A small audio embedding model, trained from scratch: 26041 training examples.
Rows from block 9, named by matrix and row number. Each number is 200 + 30 x the weight over the matrix's rms, rounded and kept within 0 to 999. All counts start at 0.
# conv: pointwise conv (model.blocks.9.conv.weight, 192x192x1), inputs 64-127
conv.0,182,215,143,159,174,166,222,195,198,177,219,199,190,238,143,200,197,180,196,205,169,204,168,160,191,239,208,228,227,214,116,147,200,213,177,204,202,149,218,184,216,255,213,151,191,223,181,228,189,170,200,203,228,165,240,224,215,152,144,228,203,166,230,187
conv.1,186,252,181,191,181,186,176,218,221,189,198,191,212,180,216,231,178,216,189,210,198,274,193,248,175,221,230,170,152,218,186,204,204,224,197,201,156,205,185,208,181,254,201,186,185,179,182,185,167,200,207,194,242,159,227,158,210,212,165,147,172,184,162,166
conv.2,186,240,177,194,223,210,162,227,160,172,145,160,257,231,199,136,197,173,123,254,230,243,150,184,208,183,231,242,184,224,198,189,193,185,199,203,164,179,217,148,218,204,179,128,228,199,197,249,229,231,203,176,167,177,171,171,207,185,184,227,247,222,188,184
conv.3,218,204,218,175,201,257,228,218,192,175,211,170,243,188,210,202,234,147,153,216,213,214,198,167,221,180,236,195,155,238,224,181,209,189,209,251,133,219,210,185,210,223,225,200,248,175,171,185,168,197,170,175,180,212,183,178,201,246,194,202,185,173,233,243
conv.4,210,213,183,192,225,151,186,222,270,167,187,216,255,162,202,199,191,183,180,242,222,208,180,180,148,167,145,261,166,200,192,216,219,174,205,245,197,225,188,223,203,247,188,282,142,189,187,225,187,166,230,199,235,263,288,172,246,203,211,229,152,155,216,208
conv.5,186,191,193,162,207,169,236,158,185,258,195,187,199,180,205,234,209,202,211,130,188,183,258,175,201,248,207,198,210,185,201,182,176,186,158,199,246,174,188,204,208,239,170,212,184,159,226,210,223,199,215,196,234,184,195,253,231,154,173,205,200,175,192,186
conv.6,224,239,181,161,168,185,226,202,187,163,258,215,214,154,214,207,192,208,188,233,183,121,269,194,182,219,240,251,180,226,204,266,207,252,177,184,177,220,196,199,224,152,220,219,193,175,192,204,173,185,182,202,159,200,268,157,249,182,218,180,262,221,165,181
conv.7,226,231,172,210,197,253,231,189,192,223,200,180,213,210,210,154,181,160,193,175,218,177,202,220,202,181,184,224,231,158,179,165,196,164,197,203,186,227,156,231,145,218,222,173,217,182,212,199,234,200,228,189,247,245,175,226,191,212,167,179,212,188,185,219
conv.8,221,180,207,184,184,190,184,217,137,245,219,213,205,191,154,260,162,209,186,223,216,238,200,183,176,175,197,100,201,208,172,141,204,235,218,227,168,205,179,186,218,173,231,153,189,161,179,190,205,211,227,190,213,160,235,226,189,141,242,196,208,183,188,206
conv.9,217,211,176,191,194,196,248,171,224,245,183,180,171,189,146,182,179,225,193,250,180,237,204,258,184,193,220,157,233,191,150,198,213,187,217,183,198,205,170,169,257,226,215,208,275,131,208,232,219,137,195,216,208,205,178,198,250,177,195,182,233,204,177,230
conv.10,229,182,174,233,208,202,194,225,152,187,167,148,141,245,196,198,215,207,201,259,214,192,139,288,217,225,168,132,215,197,196,168,264,212,200,201,194,213,192,216,210,224,222,198,221,231,210,180,204,181,195,199,190,243,198,174,189,155,202,184,165,200,187,245
conv.11,222,199,231,178,173,198,182,234,153,157,215,180,213,175,200,209,208,221,139,222,270,224,250,205,205,147,205,223,133,220,251,153,231,177,191,156,161,165,226,193,206,168,221,187,200,194,236,230,211,221,201,186,205,217,187,204,234,189,221,217,249,208,194,224
conv.12,248,222,193,194,168,221,204,237,296,260,212,200,169,246,204,236,224,197,206,201,246,223,184,207,159,195,169,231,237,217,222,202,182,203,218,178,206,185,166,156,258,176,198,212,212,134,216,188,190,219,180,202,230,238,204,222,203,231,247,201,175,227,212,204
conv.13,209,247,192,187,186,178,207,210,161,188,112,181,156,221,181,156,221,236,227,276,173,215,148,147,214,209,211,196,185,237,204,198,192,176,226,184,176,177,194,213,191,136,159,181,177,202,173,148,191,184,201,220,176,216,163,197,224,201,209,157,218,226,207,155
conv.14,215,199,199,156,155,216,209,216,196,185,173,240,197,169,228,242,243,205,141,206,207,156,203,198,128,200,239,188,175,180,158,173,243,191,276,191,191,172,178,185,227,187,129,185,185,213,193,197,225,174,209,172,185,198,186,208,177,164,233,215,225,198,178,246
conv.15,246,159,209,156,196,194,167,234,225,166,144,195,246,243,207,219,236,206,191,191,216,149,235,183,188,192,197,228,227,152,202,144,253,203,218,160,146,184,214,189,156,165,245,173,119,224,145,241,175,197,215,193,171,160,196,232,182,231,186,201,203,162,207,181
conv.16,185,211,209,201,217,168,178,198,222,191,151,186,216,208,190,194,227,136,228,218,197,216,211,143,203,181,206,212,215,228,237,207,210,270,180,195,235,148,192,232,225,186,217,197,199,189,168,193,165,185,168,221,170,175,131,184,221,276,184,197,255,209,187,234
conv.17,192,282,206,230,256,192,138,228,203,212,177,211,142,166,220,195,221,243,209,203,200,264,245,248,212,165,252,226,214,175,180,203,194,180,225,229,252,172,185,270,211,171,194,192,222,202,165,163,171,125,158,226,219,209,185,184,250,198,211,197,188,143,258,144
conv.18,191,187,189,180,213,225,203,200,225,153,224,179,220,193,199,229,170,180,213,202,157,197,213,190,244,187,200,219,192,212,160,216,211,212,183,226,203,192,275,161,195,236,185,204,188,163,182,279,241,207,231,206,206,184,190,195,207,238,191,207,199,208,212,249
conv.19,168,208,208,157,209,200,193,155,252,243,140,178,142,199,192,199,164,186,138,226,239,220,194,257,219,183,230,233,182,177,164,182,276,168,201,175,183,230,220,185,223,181,148,242,227,208,226,147,216,184,182,227,171,216,201,201,187,158,202,170,228,180,226,153
conv.20,186,229,235,187,174,189,176,194,199,208,206,190,236,221,212,164,214,235,180,209,251,213,208,168,206,233,174,213,219,158,257,160,241,197,188,187,187,184,180,170,213,173,157,177,228,195,228,234,250,207,208,214,171,160,243,192,194,227,216,162,207,188,163,239
conv.21,232,233,243,192,202,143,180,215,162,235,205,159,178,159,144,163,225,241,204,194,180,159,238,224,151,188,252,224,246,228,193,161,186,219,216,197,172,244,226,197,237,184,196,221,172,172,134,132,183,217,164,132,204,177,159,154,240,206,224,254,195,169,175,201
conv.22,204,218,185,189,243,184,266,231,205,252,203,237,222,228,211,192,188,161,190,205,111,241,195,209,194,215,253,198,224,210,179,159,180,178,234,258,211,213,178,185,195,248,227,207,193,146,217,188,180,186,161,215,175,186,190,172,195,176,175,222,216,250,181,234
conv.23,184,213,181,229,215,170,183,170,221,225,174,173,182,195,176,172,225,211,203,234,237,180,225,188,190,241,188,226,200,240,173,218,191,176,209,187,217,210,156,225,234,236,178,213,191,152,186,152,186,197,246,215,233,179,220,155,175,200,201,196,189,215,238,185
conv.24,223,183,182,170,243,248,165,191,126,194,176,172,207,242,193,163,161,245,229,200,224,216,200,278,144,244,211,176,222,210,248,223,196,159,162,179,211,226,188,178,173,211,181,209,205,160,273,183,174,186,172,167,205,193,205,221,232,204,208,220,204,154,145,192
conv.25,203,196,217,178,202,173,183,168,189,228,177,188,197,195,177,232,204,167,180,275,187,175,191,223,184,129,230,163,203,239,263,199,190,165,194,195,200,289,216,220,230,252,175,173,186,161,165,226,203,205,172,149,254,208,200,191,171,157,237,205,247,221,217,226
conv.26,199,195,185,205,200,187,182,211,223,205,215,199,181,159,174,207,240,145,178,194,208,220,196,231,183,234,197,188,201,221,222,177,209,220,158,207,149,172,198,185,262,258,154,186,213,178,226,224,232,196,140,228,199,228,160,223,203,215,197,224,236,218,207,251
conv.27,183,233,191,186,191,274,233,180,183,208,258,194,220,199,202,156,196,149,231,235,193,254,200,195,186,229,158,257,160,277,214,168,195,155,196,197,199,202,200,143,137,180,176,187,162,213,168,223,165,227,190,180,169,267,227,202,215,215,218,237,216,193,180,194
conv.28,157,134,203,199,176,205,198,190,193,237,187,205,216,207,259,241,196,187,194,185,182,165,236,211,121,214,202,200,167,226,212,240,163,232,225,196,245,178,214,205,230,196,230,244,227,209,192,185,173,185,238,184,224,230,185,220,205,195,225,202,176,196,218,163
conv.29,170,180,173,191,203,223,224,142,207,207,181,151,201,204,171,248,228,254,254,238,241,192,200,229,161,253,229,164,156,148,193,188,166,217,146,172,188,163,221,208,188,180,163,257,183,226,183,209,226,190,203,197,181,165,196,168,216,177,238,212,220,265,150,228
conv.30,227,162,204,167,195,212,178,222,222,241,221,177,200,193,178,238,141,169,258,200,165,152,178,211,193,224,181,182,198,210,189,199,248,245,264,223,209,218,213,203,180,181,226,220,240,184,196,195,198,172,216,240,231,159,188,209,248,221,160,159,219,234,229,219
conv.31,150,180,208,205,156,189,259,163,176,196,239,193,205,200,195,154,218,172,255,225,184,137,184,176,228,191,184,244,201,169,183,202,241,237,212,134,196,152,251,182,202,133,189,170,201,202,278,220,186,194,221,195,206,182,262,175,225,230,205,207,118,235,203,188
conv.32,253,180,212,171,178,153,224,220,197,184,201,185,207,219,217,174,213,207,137,192,214,244,201,200,199,211,219,160,170,166,190,193,311,190,261,225,193,189,227,228,262,199,234,181,231,260,194,160,175,195,149,183,237,192,156,232,181,182,220,194,146,261,171,143
conv.33,233,135,165,272,165,153,160,169,208,191,250,237,196,198,217,214,252,223,189,235,242,129,221,216,144,182,211,172,228,222,242,178,183,190,151,211,165,197,174,231,199,138,204,185,182,143,189,189,209,187,154,225,196,208,201,149,168,220,239,206,189,193,160,185
conv.34,150,184,203,243,185,229,194,145,161,194,217,172,191,162,170,217,222,202,185,221,207,188,230,209,225,205,158,175,169,224,185,240,211,190,232,200,175,226,205,219,226,216,222,212,201,180,216,234,184,150,244,212,186,175,167,196,198,222,187,198,134,233,234,237
conv.35,246,202,168,219,168,180,198,194,214,204,198,203,256,224,218,241,225,188,255,168,259,159,257,177,186,220,206,203,204,270,187,176,179,216,236,204,222,174,201,285,211,147,273,215,177,201,234,180,179,211,204,196,203,205,191,249,223,196,210,181,238,228,240,208
conv.36,189,176,255,179,176,230,168,178,174,147,175,193,172,203,226,203,180,144,187,154,162,185,212,191,188,234,207,203,158,186,257,167,154,200,231,228,212,148,242,221,221,208,147,161,185,215,220,242,252,136,220,181,209,176,176,232,203,182,218,245,225,167,235,195
conv.37,274,231,237,181,181,204,189,219,161,208,157,201,225,148,225,228,223,178,178,239,214,166,211,170,272,181,212,198,173,228,217,218,152,241,214,178,186,152,148,203,188,177,190,195,170,217,232,260,174,162,223,157,180,147,198,189,208,215,173,180,196,184,195,224
conv.38,152,208,210,198,163,195,200,186,203,189,197,245,158,184,185,215,198,164,188,190,187,206,200,196,236,164,236,224,227,157,184,192,190,177,160,176,184,189,199,230,204,146,183,207,232,186,170,163,210,202,250,180,147,216,182,220,164,151,209,171,193,197,179,226
conv.39,205,161,203,247,142,212,181,258,237,193,163,161,224,143,216,210,244,210,212,244,196,234,174,224,242,171,211,279,204,176,214,230,218,146,162,231,211,193,234,188,198,225,205,187,196,126,215,245,263,202,202,177,225,199,167,207,251,198,188,231,212,273,190,224
conv.40,207,217,220,171,261,166,223,150,182,173,215,202,213,207,197,144,186,263,186,192,144,156,212,227,202,274,258,187,167,211,223,174,236,176,265,161,189,146,184,207,181,158,169,219,230,202,218,197,184,211,194,243,204,208,189,228,144,157,217,195,186,194,193,203
conv.41,206,183,195,263,182,198,178,161,228,225,205,200,174,191,181,229,219,183,165,204,187,208,227,179,203,183,180,195,194,163,207,176,186,190,193,212,206,151,232,198,185,182,199,182,205,205,192,194,222,216,253,184,194,176,201,272,258,182,202,224,177,237,203,230
conv.42,259,176,128,199,212,232,175,224,276,230,200,175,183,132,210,251,174,230,153,198,202,228,185,188,144,148,168,187,240,202,201,180,204,194,232,176,172,210,190,206,189,139,246,234,196,195,188,185,220,213,179,196,226,257,233,157,170,251,154,230,191,213,190,196
conv.43,217,160,201,200,179,175,205,142,172,236,182,201,187,252,176,190,218,252,208,191,203,199,192,212,205,221,212,231,226,133,203,221,153,158,188,254,220,193,205,117,224,167,193,194,217,169,185,139,192,191,200,231,207,210,205,183,204,235,197,154,214,191,223,210
conv.44,189,211,198,205,187,229,196,229,224,197,215,128,211,146,199,150,248,166,238,226,209,242,201,188,168,243,197,232,194,204,160,155,213,177,223,227,169,167,171,170,218,159,176,204,232,193,222,194,188,213,152,216,141,235,227,238,203,225,161,189,162,164,183,175
conv.45,224,195,249,220,184,194,184,183,235,230,203,245,143,173,255,182,216,202,202,206,191,189,145,173,204,190,161,213,210,172,158,177,164,168,180,207,269,198,192,238,237,212,200,193,162,276,159,198,239,152,215,181,210,177,207,210,207,155,185,219,204,233,201,167
conv.46,184,229,228,221,245,209,272,245,177,208,206,223,194,198,201,204,164,235,226,165,189,201,230,180,118,195,263,214,178,246,210,144,202,176,204,211,173,217,262,203,188,225,185,259,204,228,185,163,197,195,224,210,166,161,189,182,192,210,193,176,148,177,220,172
conv.47,181,172,251,174,259,281,225,177,195,199,214,209,187,161,191,158,213,235,181,199,179,222,245,178,229,165,223,225,165,272,158,207,235,216,208,187,210,199,182,179,187,192,202,172,192,226,203,181,154,180,200,175,180,185,209,221,190,181,232,234,199,227,204,148
conv.48,169,208,210,199,213,156,197,197,204,183,163,182,130,217,197,184,196,179,204,200,188,158,198,204,223,206,181,211,184,229,265,203,189,196,218,193,253,206,182,178,245,172,170,213,200,189,227,207,244,165,176,160,213,150,190,199,188,172,152,252,197,229,156,207
conv.49,220,180,224,208,193,210,164,134,189,186,201,252,164,212,250,201,151,150,215,244,196,235,206,206,205,188,189,194,181,183,203,226,238,205,178,154,136,252,232,158,242,171,204,166,179,179,217,176,205,176,192,226,230,188,187,207,203,260,180,207,112,158,243,215
conv.50,175,245,164,194,133,168,215,235,167,143,248,173,147,166,188,195,179,198,184,178,206,192,168,166,200,172,185,211,226,249,261,235,181,179,177,188,183,184,195,199,229,150,170,176,197,183,211,199,185,205,174,223,190,203,216,190,207,196,142,179,250,142,158,203
conv.51,201,223,166,230,239,266,208,227,168,266,220,181,172,170,190,194,181,188,225,135,179,160,222,169,203,202,246,226,202,191,206,211,199,187,208,150,147,152,164,167,185,167,232,191,221,197,152,240,221,150,259,200,186,205,181,234,165,154,211,167,209,193,216,176
conv.52,186,257,204,225,183,155,249,225,235,222,208,186,235,172,202,206,213,158,237,200,219,203,196,205,172,207,209,196,162,222,233,176,189,183,180,180,187,145,252,296,259,163,244,218,238,261,164,203,272,184,203,213,149,197,181,194,172,240,167,186,244,179,195,178
conv.53,229,192,179,202,185,208,189,196,175,170,199,190,210,214,154,206,254,216,231,168,213,152,170,204,157,199,201,210,224,206,185,177,210,263,191,182,275,185,176,189,177,239,216,215,197,218,228,192,217,199,156,219,205,136,188,194,204,156,217,191,170,198,201,169
conv.54,209,219,192,216,236,189,200,201,213,208,215,235,225,93,273,204,200,228,178,191,217,195,197,214,176,225,209,186,175,139,181,184,167,174,195,186,213,145,206,273,196,233,149,209,204,172,224,159,173,252,189,192,209,248,208,196,217,238,193,192,203,194,224,242
conv.55,178,208,153,220,210,166,216,245,200,178,123,211,209,199,253,221,168,173,209,185,255,227,188,216,234,216,181,189,192,219,212,144,218,240,228,225,234,195,214,212,168,192,184,177,164,143,152,223,204,229,223,144,170,215,181,193,234,208,208,199,173,206,199,174
conv.56,180,183,193,161,222,224,232,208,238,222,205,241,192,237,239,214,178,163,182,202,170,193,227,149,223,193,172,175,205,188,204,141,181,164,257,159,233,167,181,228,154,200,187,123,199,165,160,213,207,174,210,210,154,187,194,176,197,203,239,182,199,206,236,271
conv.57,242,218,203,203,205,172,227,215,239,214,226,195,152,173,216,177,171,150,196,164,187,275,185,254,174,164,160,156,209,165,231,161,269,185,171,228,161,197,149,181,217,162,172,235,221,164,237,165,124,178,170,251,215,223,155,183,157,197,167,217,193,194,240,221
conv.58,209,162,214,217,223,188,215,234,172,216,196,144,179,229,256,143,183,199,228,200,186,193,185,167,214,190,233,207,200,240,193,137,239,194,216,185,199,188,194,225,198,204,173,233,222,226,204,192,170,187,222,206,232,156,167,232,261,173,209,248,197,263,220,185
conv.59,211,182,165,145,224,229,167,172,213,200,218,230,246,190,209,215,155,171,197,168,206,207,144,152,166,194,204,212,179,216,220,185,229,175,224,210,221,162,243,180,188,190,170,199,200,165,187,197,193,188,141,222,229,155,221,172,189,238,206,192,179,213,247,178
conv.60,206,137,206,188,214,174,178,157,196,147,157,175,210,198,185,215,216,198,168,233,256,169,225,168,250,196,220,224,255,211,197,199,138,197,141,179,186,153,262,171,183,201,208,249,175,189,209,179,175,164,191,173,206,210,185,256,203,168,234,195,213,218,220,180
conv.61,188,205,218,246,179,156,193,200,124,185,192,194,185,203,170,210,154,143,164,219,200,194,207,212,209,196,227,188,189,222,217,161,209,175,190,133,198,266,250,212,179,179,183,210,201,221,181,202,215,225,182,223,158,194,186,156,180,225,214,209,243,245,186,212
conv.62,147,222,159,252,171,218,222,170,179,194,224,157,168,143,177,178,221,253,170,204,241,241,235,136,169,207,188,185,200,217,194,230,170,224,184,240,178,194,216,202,161,236,233,189,170,169,228,197,213,194,162,166,145,210,202,209,158,245,211,206,196,154,227,160
conv.63,175,185,215,147,212,223,222,138,167,116,167,222,200,179,189,212,181,243,235,157,213,212,210,162,178,157,216,201,223,228,203,193,245,186,147,206,212,186,159,201,240,199,262,182,188,214,191,228,247,200,176,202,217,214,187,198,195,240,220,171,202,259,196,186
conv.64,147,213,170,185,221,236,177,186,200,181,192,170,209,195,223,271,149,130,148,193,168,228,190,224,248,254,193,239,194,195,185,219,150,177,232,227,194,206,223,236,206,130,173,230,193,204,158,147,171,228,155,231,248,232,225,189,194,251,168,189,239,238,92,165
conv.65,185,183,164,229,217,197,163,235,228,163,174,215,198,239,195,197,130,214,231,174,184,135,169,216,276,187,211,185,228,182,206,184,225,224,169,177,222,232,192,217,194,192,177,210,228,191,172,157,246,217,195,233,184,155,190,187,162,223,196,220,230,190,199,192
conv.66,255,156,155,179,194,196,235,210,165,273,226,215,198,263,183,175,205,163,224,198,178,189,278,177,144,225,194,262,222,206,203,206,158,161,184,175,234,214,197,186,187,192,242,172,196,169,189,227,221,214,238,247,192,188,194,261,188,215,206,184,210,192,179,175
conv.67,190,256,152,135,213,207,162,207,149,232,159,258,186,250,225,200,225,183,212,203,238,207,203,190,184,153,171,225,190,232,170,202,211,202,209,226,175,210,173,228,175,152,163,215,231,212,224,237,192,177,203,204,200,203,224,265,167,182,192,150,170,170,188,155
conv.68,154,183,182,181,151,181,196,253,185,245,218,166,219,215,188,185,207,187,191,199,168,172,231,203,197,162,199,263,205,161,179,194,205,208,164,270,195,182,200,221,160,190,216,186,186,149,231,193,208,163,191,163,165,188,199,238,224,207,124,191,192,197,204,182
conv.69,132,167,219,199,197,214,212,204,204,214,142,223,208,177,225,181,178,202,263,183,212,200,218,183,215,202,243,210,211,148,220,210,196,162,173,198,192,178,151,163,225,201,244,266,147,150,198,225,166,269,224,278,208,215,224,209,245,153,185,193,213,222,174,165
conv.70,215,216,173,187,185,206,240,181,185,211,168,255,179,182,192,263,199,240,206,150,238,203,160,219,174,173,212,117,159,234,236,180,229,149,171,151,180,210,263,182,179,76,136,222,146,175,210,231,152,221,208,237,152,171,172,246,165,215,187,232,231,166,162,223
conv.71,184,236,195,221,193,186,150,189,234,151,186,182,258,164,202,205,204,220,196,207,149,185,193,178,171,214,194,217,209,253,179,191,210,213,212,176,190,203,155,242,190,219,195,195,185,161,214,227,197,179,202,178,244,228,203,207,221,208,231,193,221,256,216,211
conv.72,210,184,198,151,198,200,250,180,200,169,212,179,142,214,179,200,147,221,211,247,211,224,198,205,205,258,184,156,146,238,222,159,183,205,188,172,191,168,199,180,215,197,185,239,213,208,143,192,208,208,232,216,194,175,184,249,249,164,234,226,220,259,232,219
conv.73,202,170,260,197,257,172,299,166,161,192,172,244,246,216,202,185,127,191,222,177,211,205,189,188,192,216,237,169,238,213,173,153,194,219,230,191,179,202,218,195,206,174,224,186,202,189,210,188,214,183,173,207,106,183,157,205,211,191,143,220,202,281,180,146
conv.74,203,200,170,210,203,169,174,203,170,213,249,164,183,195,210,158,233,258,223,234,183,222,206,185,194,192,186,213,210,213,217,150,159,160,186,253,250,148,212,194,199,247,185,191,210,182,221,224,202,198,220,238,190,247,204,261,181,181,150,199,172,230,188,203
conv.75,205,215,248,138,221,205,256,178,253,196,201,209,166,201,168,181,169,254,245,258,228,240,215,210,187,208,263,184,156,242,191,211,277,168,213,183,165,232,162,214,218,160,181,193,195,182,189,193,201,224,170,175,165,204,219,207,188,196,159,230,227,207,198,209
conv.76,220,177,188,159,197,201,235,203,179,198,224,214,217,193,217,191,221,188,169,167,195,147,170,196,233,213,176,204,175,226,165,230,184,211,249,181,187,144,197,188,188,125,234,188,146,185,239,178,220,204,186,191,212,187,201,246,221,209,172,143,183,211,216,220
conv.77,213,236,165,230,146,218,186,227,202,238,208,196,196,210,238,209,141,207,232,169,152,169,213,196,182,216,201,223,202,187,215,253,211,165,176,190,230,216,151,121,183,189,191,191,193,201,217,182,189,225,218,224,169,165,203,194,175,194,170,246,185,184,225,171
conv.78,181,162,216,209,242,186,192,196,230,176,125,243,200,211,196,177,210,185,208,181,165,154,126,199,198,218,247,223,137,192,226,205,184,171,149,175,197,226,178,196,229,227,239,158,231,233,194,203,295,182,227,159,187,192,197,171,186,266,215,236,231,200,208,216
conv.79,169,185,191,205,151,214,188,180,177,199,140,174,209,194,159,203,174,184,184,184,164,222,187,213,204,167,175,206,207,207,201,186,186,130,146,210,215,222,214,211,169,177,224,212,230,167,177,204,179,198,133,181,195,213,200,183,217,214,231,173,125,228,222,200
conv.80,240,167,222,189,174,158,168,219,148,238,212,170,194,187,251,180,274,158,178,158,166,223,191,222,176,233,214,206,216,172,225,232,122,210,236,240,137,163,205,208,210,157,177,193,215,215,218,208,196,178,233,202,258,175,173,195,208,232,239,180,217,185,220,194
conv.81,197,180,230,237,188,203,204,160,198,222,260,150,138,208,196,180,191,187,219,175,213,174,192,154,220,189,215,164,213,200,222,258,191,219,215,165,238,150,183,196,188,180,241,179,167,220,234,221,176,199,229,227,172,175,227,239,198,217,162,194,202,218,199,212
conv.82,183,149,257,203,259,203,215,180,223,182,191,242,187,185,278,216,212,250,155,164,198,212,187,186,182,184,207,218,199,166,221,216,191,237,144,260,169,239,269,249,196,197,231,184,181,156,190,174,230,201,239,174,233,255,190,237,240,201,224,195,189,224,220,231
conv.83,245,188,240,164,174,247,166,184,184,232,191,176,206,241,150,211,236,178,179,175,210,204,186,236,272,136,184,205,202,217,239,177,211,156,226,197,263,192,167,182,226,201,125,202,223,163,188,193,185,219,195,160,253,167,184,169,249,223,186,173,240,201,203,227
conv.84,221,197,219,222,216,236,183,250,239,242,236,198,223,260,223,204,200,203,179,185,110,180,157,209,188,219,186,240,180,267,211,170,244,156,199,202,161,270,184,174,180,213,205,212,198,189,217,195,244,204,193,162,215,251,166,212,173,205,220,186,245,179,184,161
conv.85,214,248,187,219,184,218,203,225,165,207,206,169,171,219,155,215,219,175,154,178,222,250,212,177,218,210,167,188,257,198,163,186,240,285,201,191,231,162,190,209,217,182,207,144,176,179,192,183,175,183,162,257,185,186,215,243,204,156,142,186,196,240,203,199
conv.191,233,222,165,150,147,187,258,197,128,196,223,189,202,253,207,216,165,199,231,203,230,210,182,211,169,213,211,216,225,187,180,193,202,191,195,175,142,202,224,184,156,133,163,240,184,199,193,165,214,223,235,261,239,221,212,251,199,139,194,194,190,234,186,203