config = dict(
    model='audio embedding model',
    dataset='acted Russian speech (Dusha)',
    train_examples=26041,
    gain_aug_db=6,
    input='waveform_16khz',
    targets=['emotion'],
    num_classes=4,
    embedding_dim=128,
    arch='tdnn',
    norm='batchnorm',
    hidden_act='leaky_relu',
    depths=[18],
    kernel_size=3,
    wave_channels=96,
    wave_strides=[5, 4, 4, 2],
    widths=[192],
    am_softmax_margin=0.3,
    am_softmax_scale=30,
    init='xavier_uniform',
    optimizer='normuon',
    muon_scale='original',
    learning_rate=0.015,
    momentum=0.9,
    nesterov=True,
    orthogonalizer='newton_schulz_5',
    adamw_lr_other_params=0.002,
    max_steps=14700,
    batch_size=256,
    epochs=144.5,
    lr_schedule='step',
    warmup_steps=730,
    weight_decay=0.01,
    adamw_weight_decay_other_params=0,
)
Rows from block 10 of a small audio embedding model, named by matrix and row number. Each number is 50 + 15 x the weight over its row's rms, rounded and kept within 0 to 99. All counts start at 0. After the name is the row's rms in percent of the matrix's.
Before each channel's rows are labels from the 100 clips, of 14848, where the channel reaches its highest value: "responds to" is what is common among them. Only what is clearly more common there than usual is listed. The data: acted Russian speech (Dusha).
# conv: width-3 conv, dilation 3 (model.blocks.10.conv.weight, 192x192x3, each kernel summed), inputs 0-63

responds to: emotion: angry; emotion: positive
conv.42 093:60 46 46 64 23 53 23 20 44 30 64 32 67 66 52 51 53 61 49 27 58 25 81 38 65 43 70 60 43 38 45 50 42 69 55 59 41 36 55 61 22 21 36 38 61 56 34 51 45 38 30 40 59 51 60 46 55 60 38 25 17 38 36 49

responds to: emotion: neutral
conv.157 095:58 41 26 39 62 43 61 55 69 54 52 42 55 59 41 37 67 64 42 40 67 60 66 32 69 61 38 46 44 47 58 38 45 51 47 55 38 52 66 63 14 41 74 65 55 62 55 34 56 79 48 47 68 67 31 42 60 67 80 56 71 57 49 32

responds to: emotion: neutral
conv.27 092:49 21 52 61 21 55 53 55 72 53 44 30 76 42 48 66 79 52 60 55 68 41 58 66 39 62 84 55 54 54 84 43 46 34 56 49 48 53 79 43 70 88 38 48 52 56 38 46 77 35 43 57 31 36 39 39 49 79 49 37 50 77 20 56

responds to: emotion: positive
conv.32 103:44 49 31 50 39 42 62 58 61 37 50 55 62 39 87 48 62 32 36 54 20 17 46 40 22 33 09 58 18 47 38 62 59 65 49 36 68 62 41 18 41 44 62 62 62 46 44 83 34 70 47 53 37 30 37 31 45 50 34 60 54 62 55 59

responds to: emotion: neutral
conv.2 083:46 31 51 62 62 49 46 64 45 40 49 85 31 18 67 49 19 65 65 20 60 34 25 57 59 59 33 47 44 63 35 39 58 69 63 18 58 58 37 60 35 72 45 32 37 46 54 37 44 43 28 44 47 43 67 48 46 59 49 73 40 47 64 73

responds to: emotion: angry
conv.142 091:36 58 31 46 19 34 17 56 88 35 47 52 42 35 15 39 79 69 36 32 37 32 51 36 69 64 49 51 21 39 52 46 51 85 63 63 51 62 56 62 60 27 67 63 60 51 61 32 33 49 64 42 32 75 60 45 37 62 48 40 36 64 54 27

responds to: emotion: sad
conv.73 095:43 21 36 37 48 21 59 51 42 62 47 65 58 67 47 46 26 52 32 43 39 58 42 43 56 30 40 81 60 54 51 11 42 24 32 13 71 63 30 32 17 74 45 31 28 36 52 61 24 31 44 67 39 50 48 37 49 19 58 76 75 25 72 61

responds to: emotion: sad
conv.37 113:23 60 58 41 64 73 66 60 34 61 54 83 68 53 52 26 68 39 71 66 38 53 34 36 55 69 59 76 36 34 36 43 61 27 28 39 67 41 36 45 39 24 52 42 25 47 68 67 47 49 41 48 59 43 27 20 38 46 64 67 38 55 52 61

responds to: emotion: angry
conv.79 094:39 46 52 70 28 35 35 45 69 43 51 55 21 55 33 54 63 70 35 86 32 59 57 37 56 39 65 53 57 64 69 57 70 25 48 53 26 44 45 54 61 76 53 08 64 39 64 69 50 25 23 46 49 52 68 58 65 32 62 45 33 71 35 68

responds to: emotion: positive
conv.14 107:45 56 25 52 50 38 65 48 58 31 53 43 50 34 64 51 71 38 49 43 44 76 58 44 49 30 52 47 53 45 24 41 46 31 73 64 41 44 75 38 63 52 79 20 70 26 48 75 12 42 56 70 48 49 73 46 71 58 60 83 52 32 56 68

responds to: emotion: angry
conv.72 092:36 50 56 27 40 37 66 49 33 37 61 41 78 61 59 83 56 70 32 61 39 48 32 66 52 60 27 53 34 41 45 43 62 55 45 26 65 38 53 57 50 58 54 53 54 85 59 86 49 42 16 65 41 61 44 57 29 52 40 53 37 73 31 72

responds to: emotion: neutral
conv.152 088:30 50 41 69 32 65 39 32 51 45 57 59 82 92 72 61 39 44 42 75 57 62 24 50 51 67 63 32 50 72 54 41 32 30 45 46 61 62 23 73 64 71 57 85 53 66 55 47 64 52 78 35 41 78 41 52 40 50 53 61 64 32 27 51

responds to: emotion: neutral
conv.84 102:46 61 45 42 66 41 44 32 79 31 55 69 91 31 62 68 38 71 40 36 28 46 66 54 44 60 47 40 59 28 36 44 50 86 44 50 38 43 51 48 43 50 90 30 64 63 54 34 53 52 60 36 67 24 18 47 39 67 75 39 36 38 37 49

responds to: emotion: neutral
conv.77 096:51 57 35 41 37 44 66 55 57 47 45 56 33 34 43 51 64 71 60 55 43 67 72 74 69 51 37 31 29 81 57 71 28 40 44 40 47 46 48 50 51 45 55 58 85 51 66 83 41 56 62 65 43 54 46 49 34 45 58 33 61 52 39 93

responds to: emotion: positive
conv.45 105:43 66 50 35 65 36 70 53 55 83 44 24 37 43 34 73 43 53 37 66 26 58 60 59 25 45 44 38 51 70 68 60 54 32 43 38 45 43 42 33 58 43 44 68 30 37 56 60 37 37 49 70 37 48 41 82 61 54 76 20 28 32 57 16

responds to: emotion: neutral
conv.165 094:56 42 41 45 57 51 52 52 26 42 55 65 61 36 65 49 28 58 48 74 42 39 59 41 63 47 55 33 35 52 63 71 62 70 53 91 43 56 54 70 53 53 55 57 58 57 61 50 57 51 57 61 45 32 69 39 37 36 81 53 68 34 38 42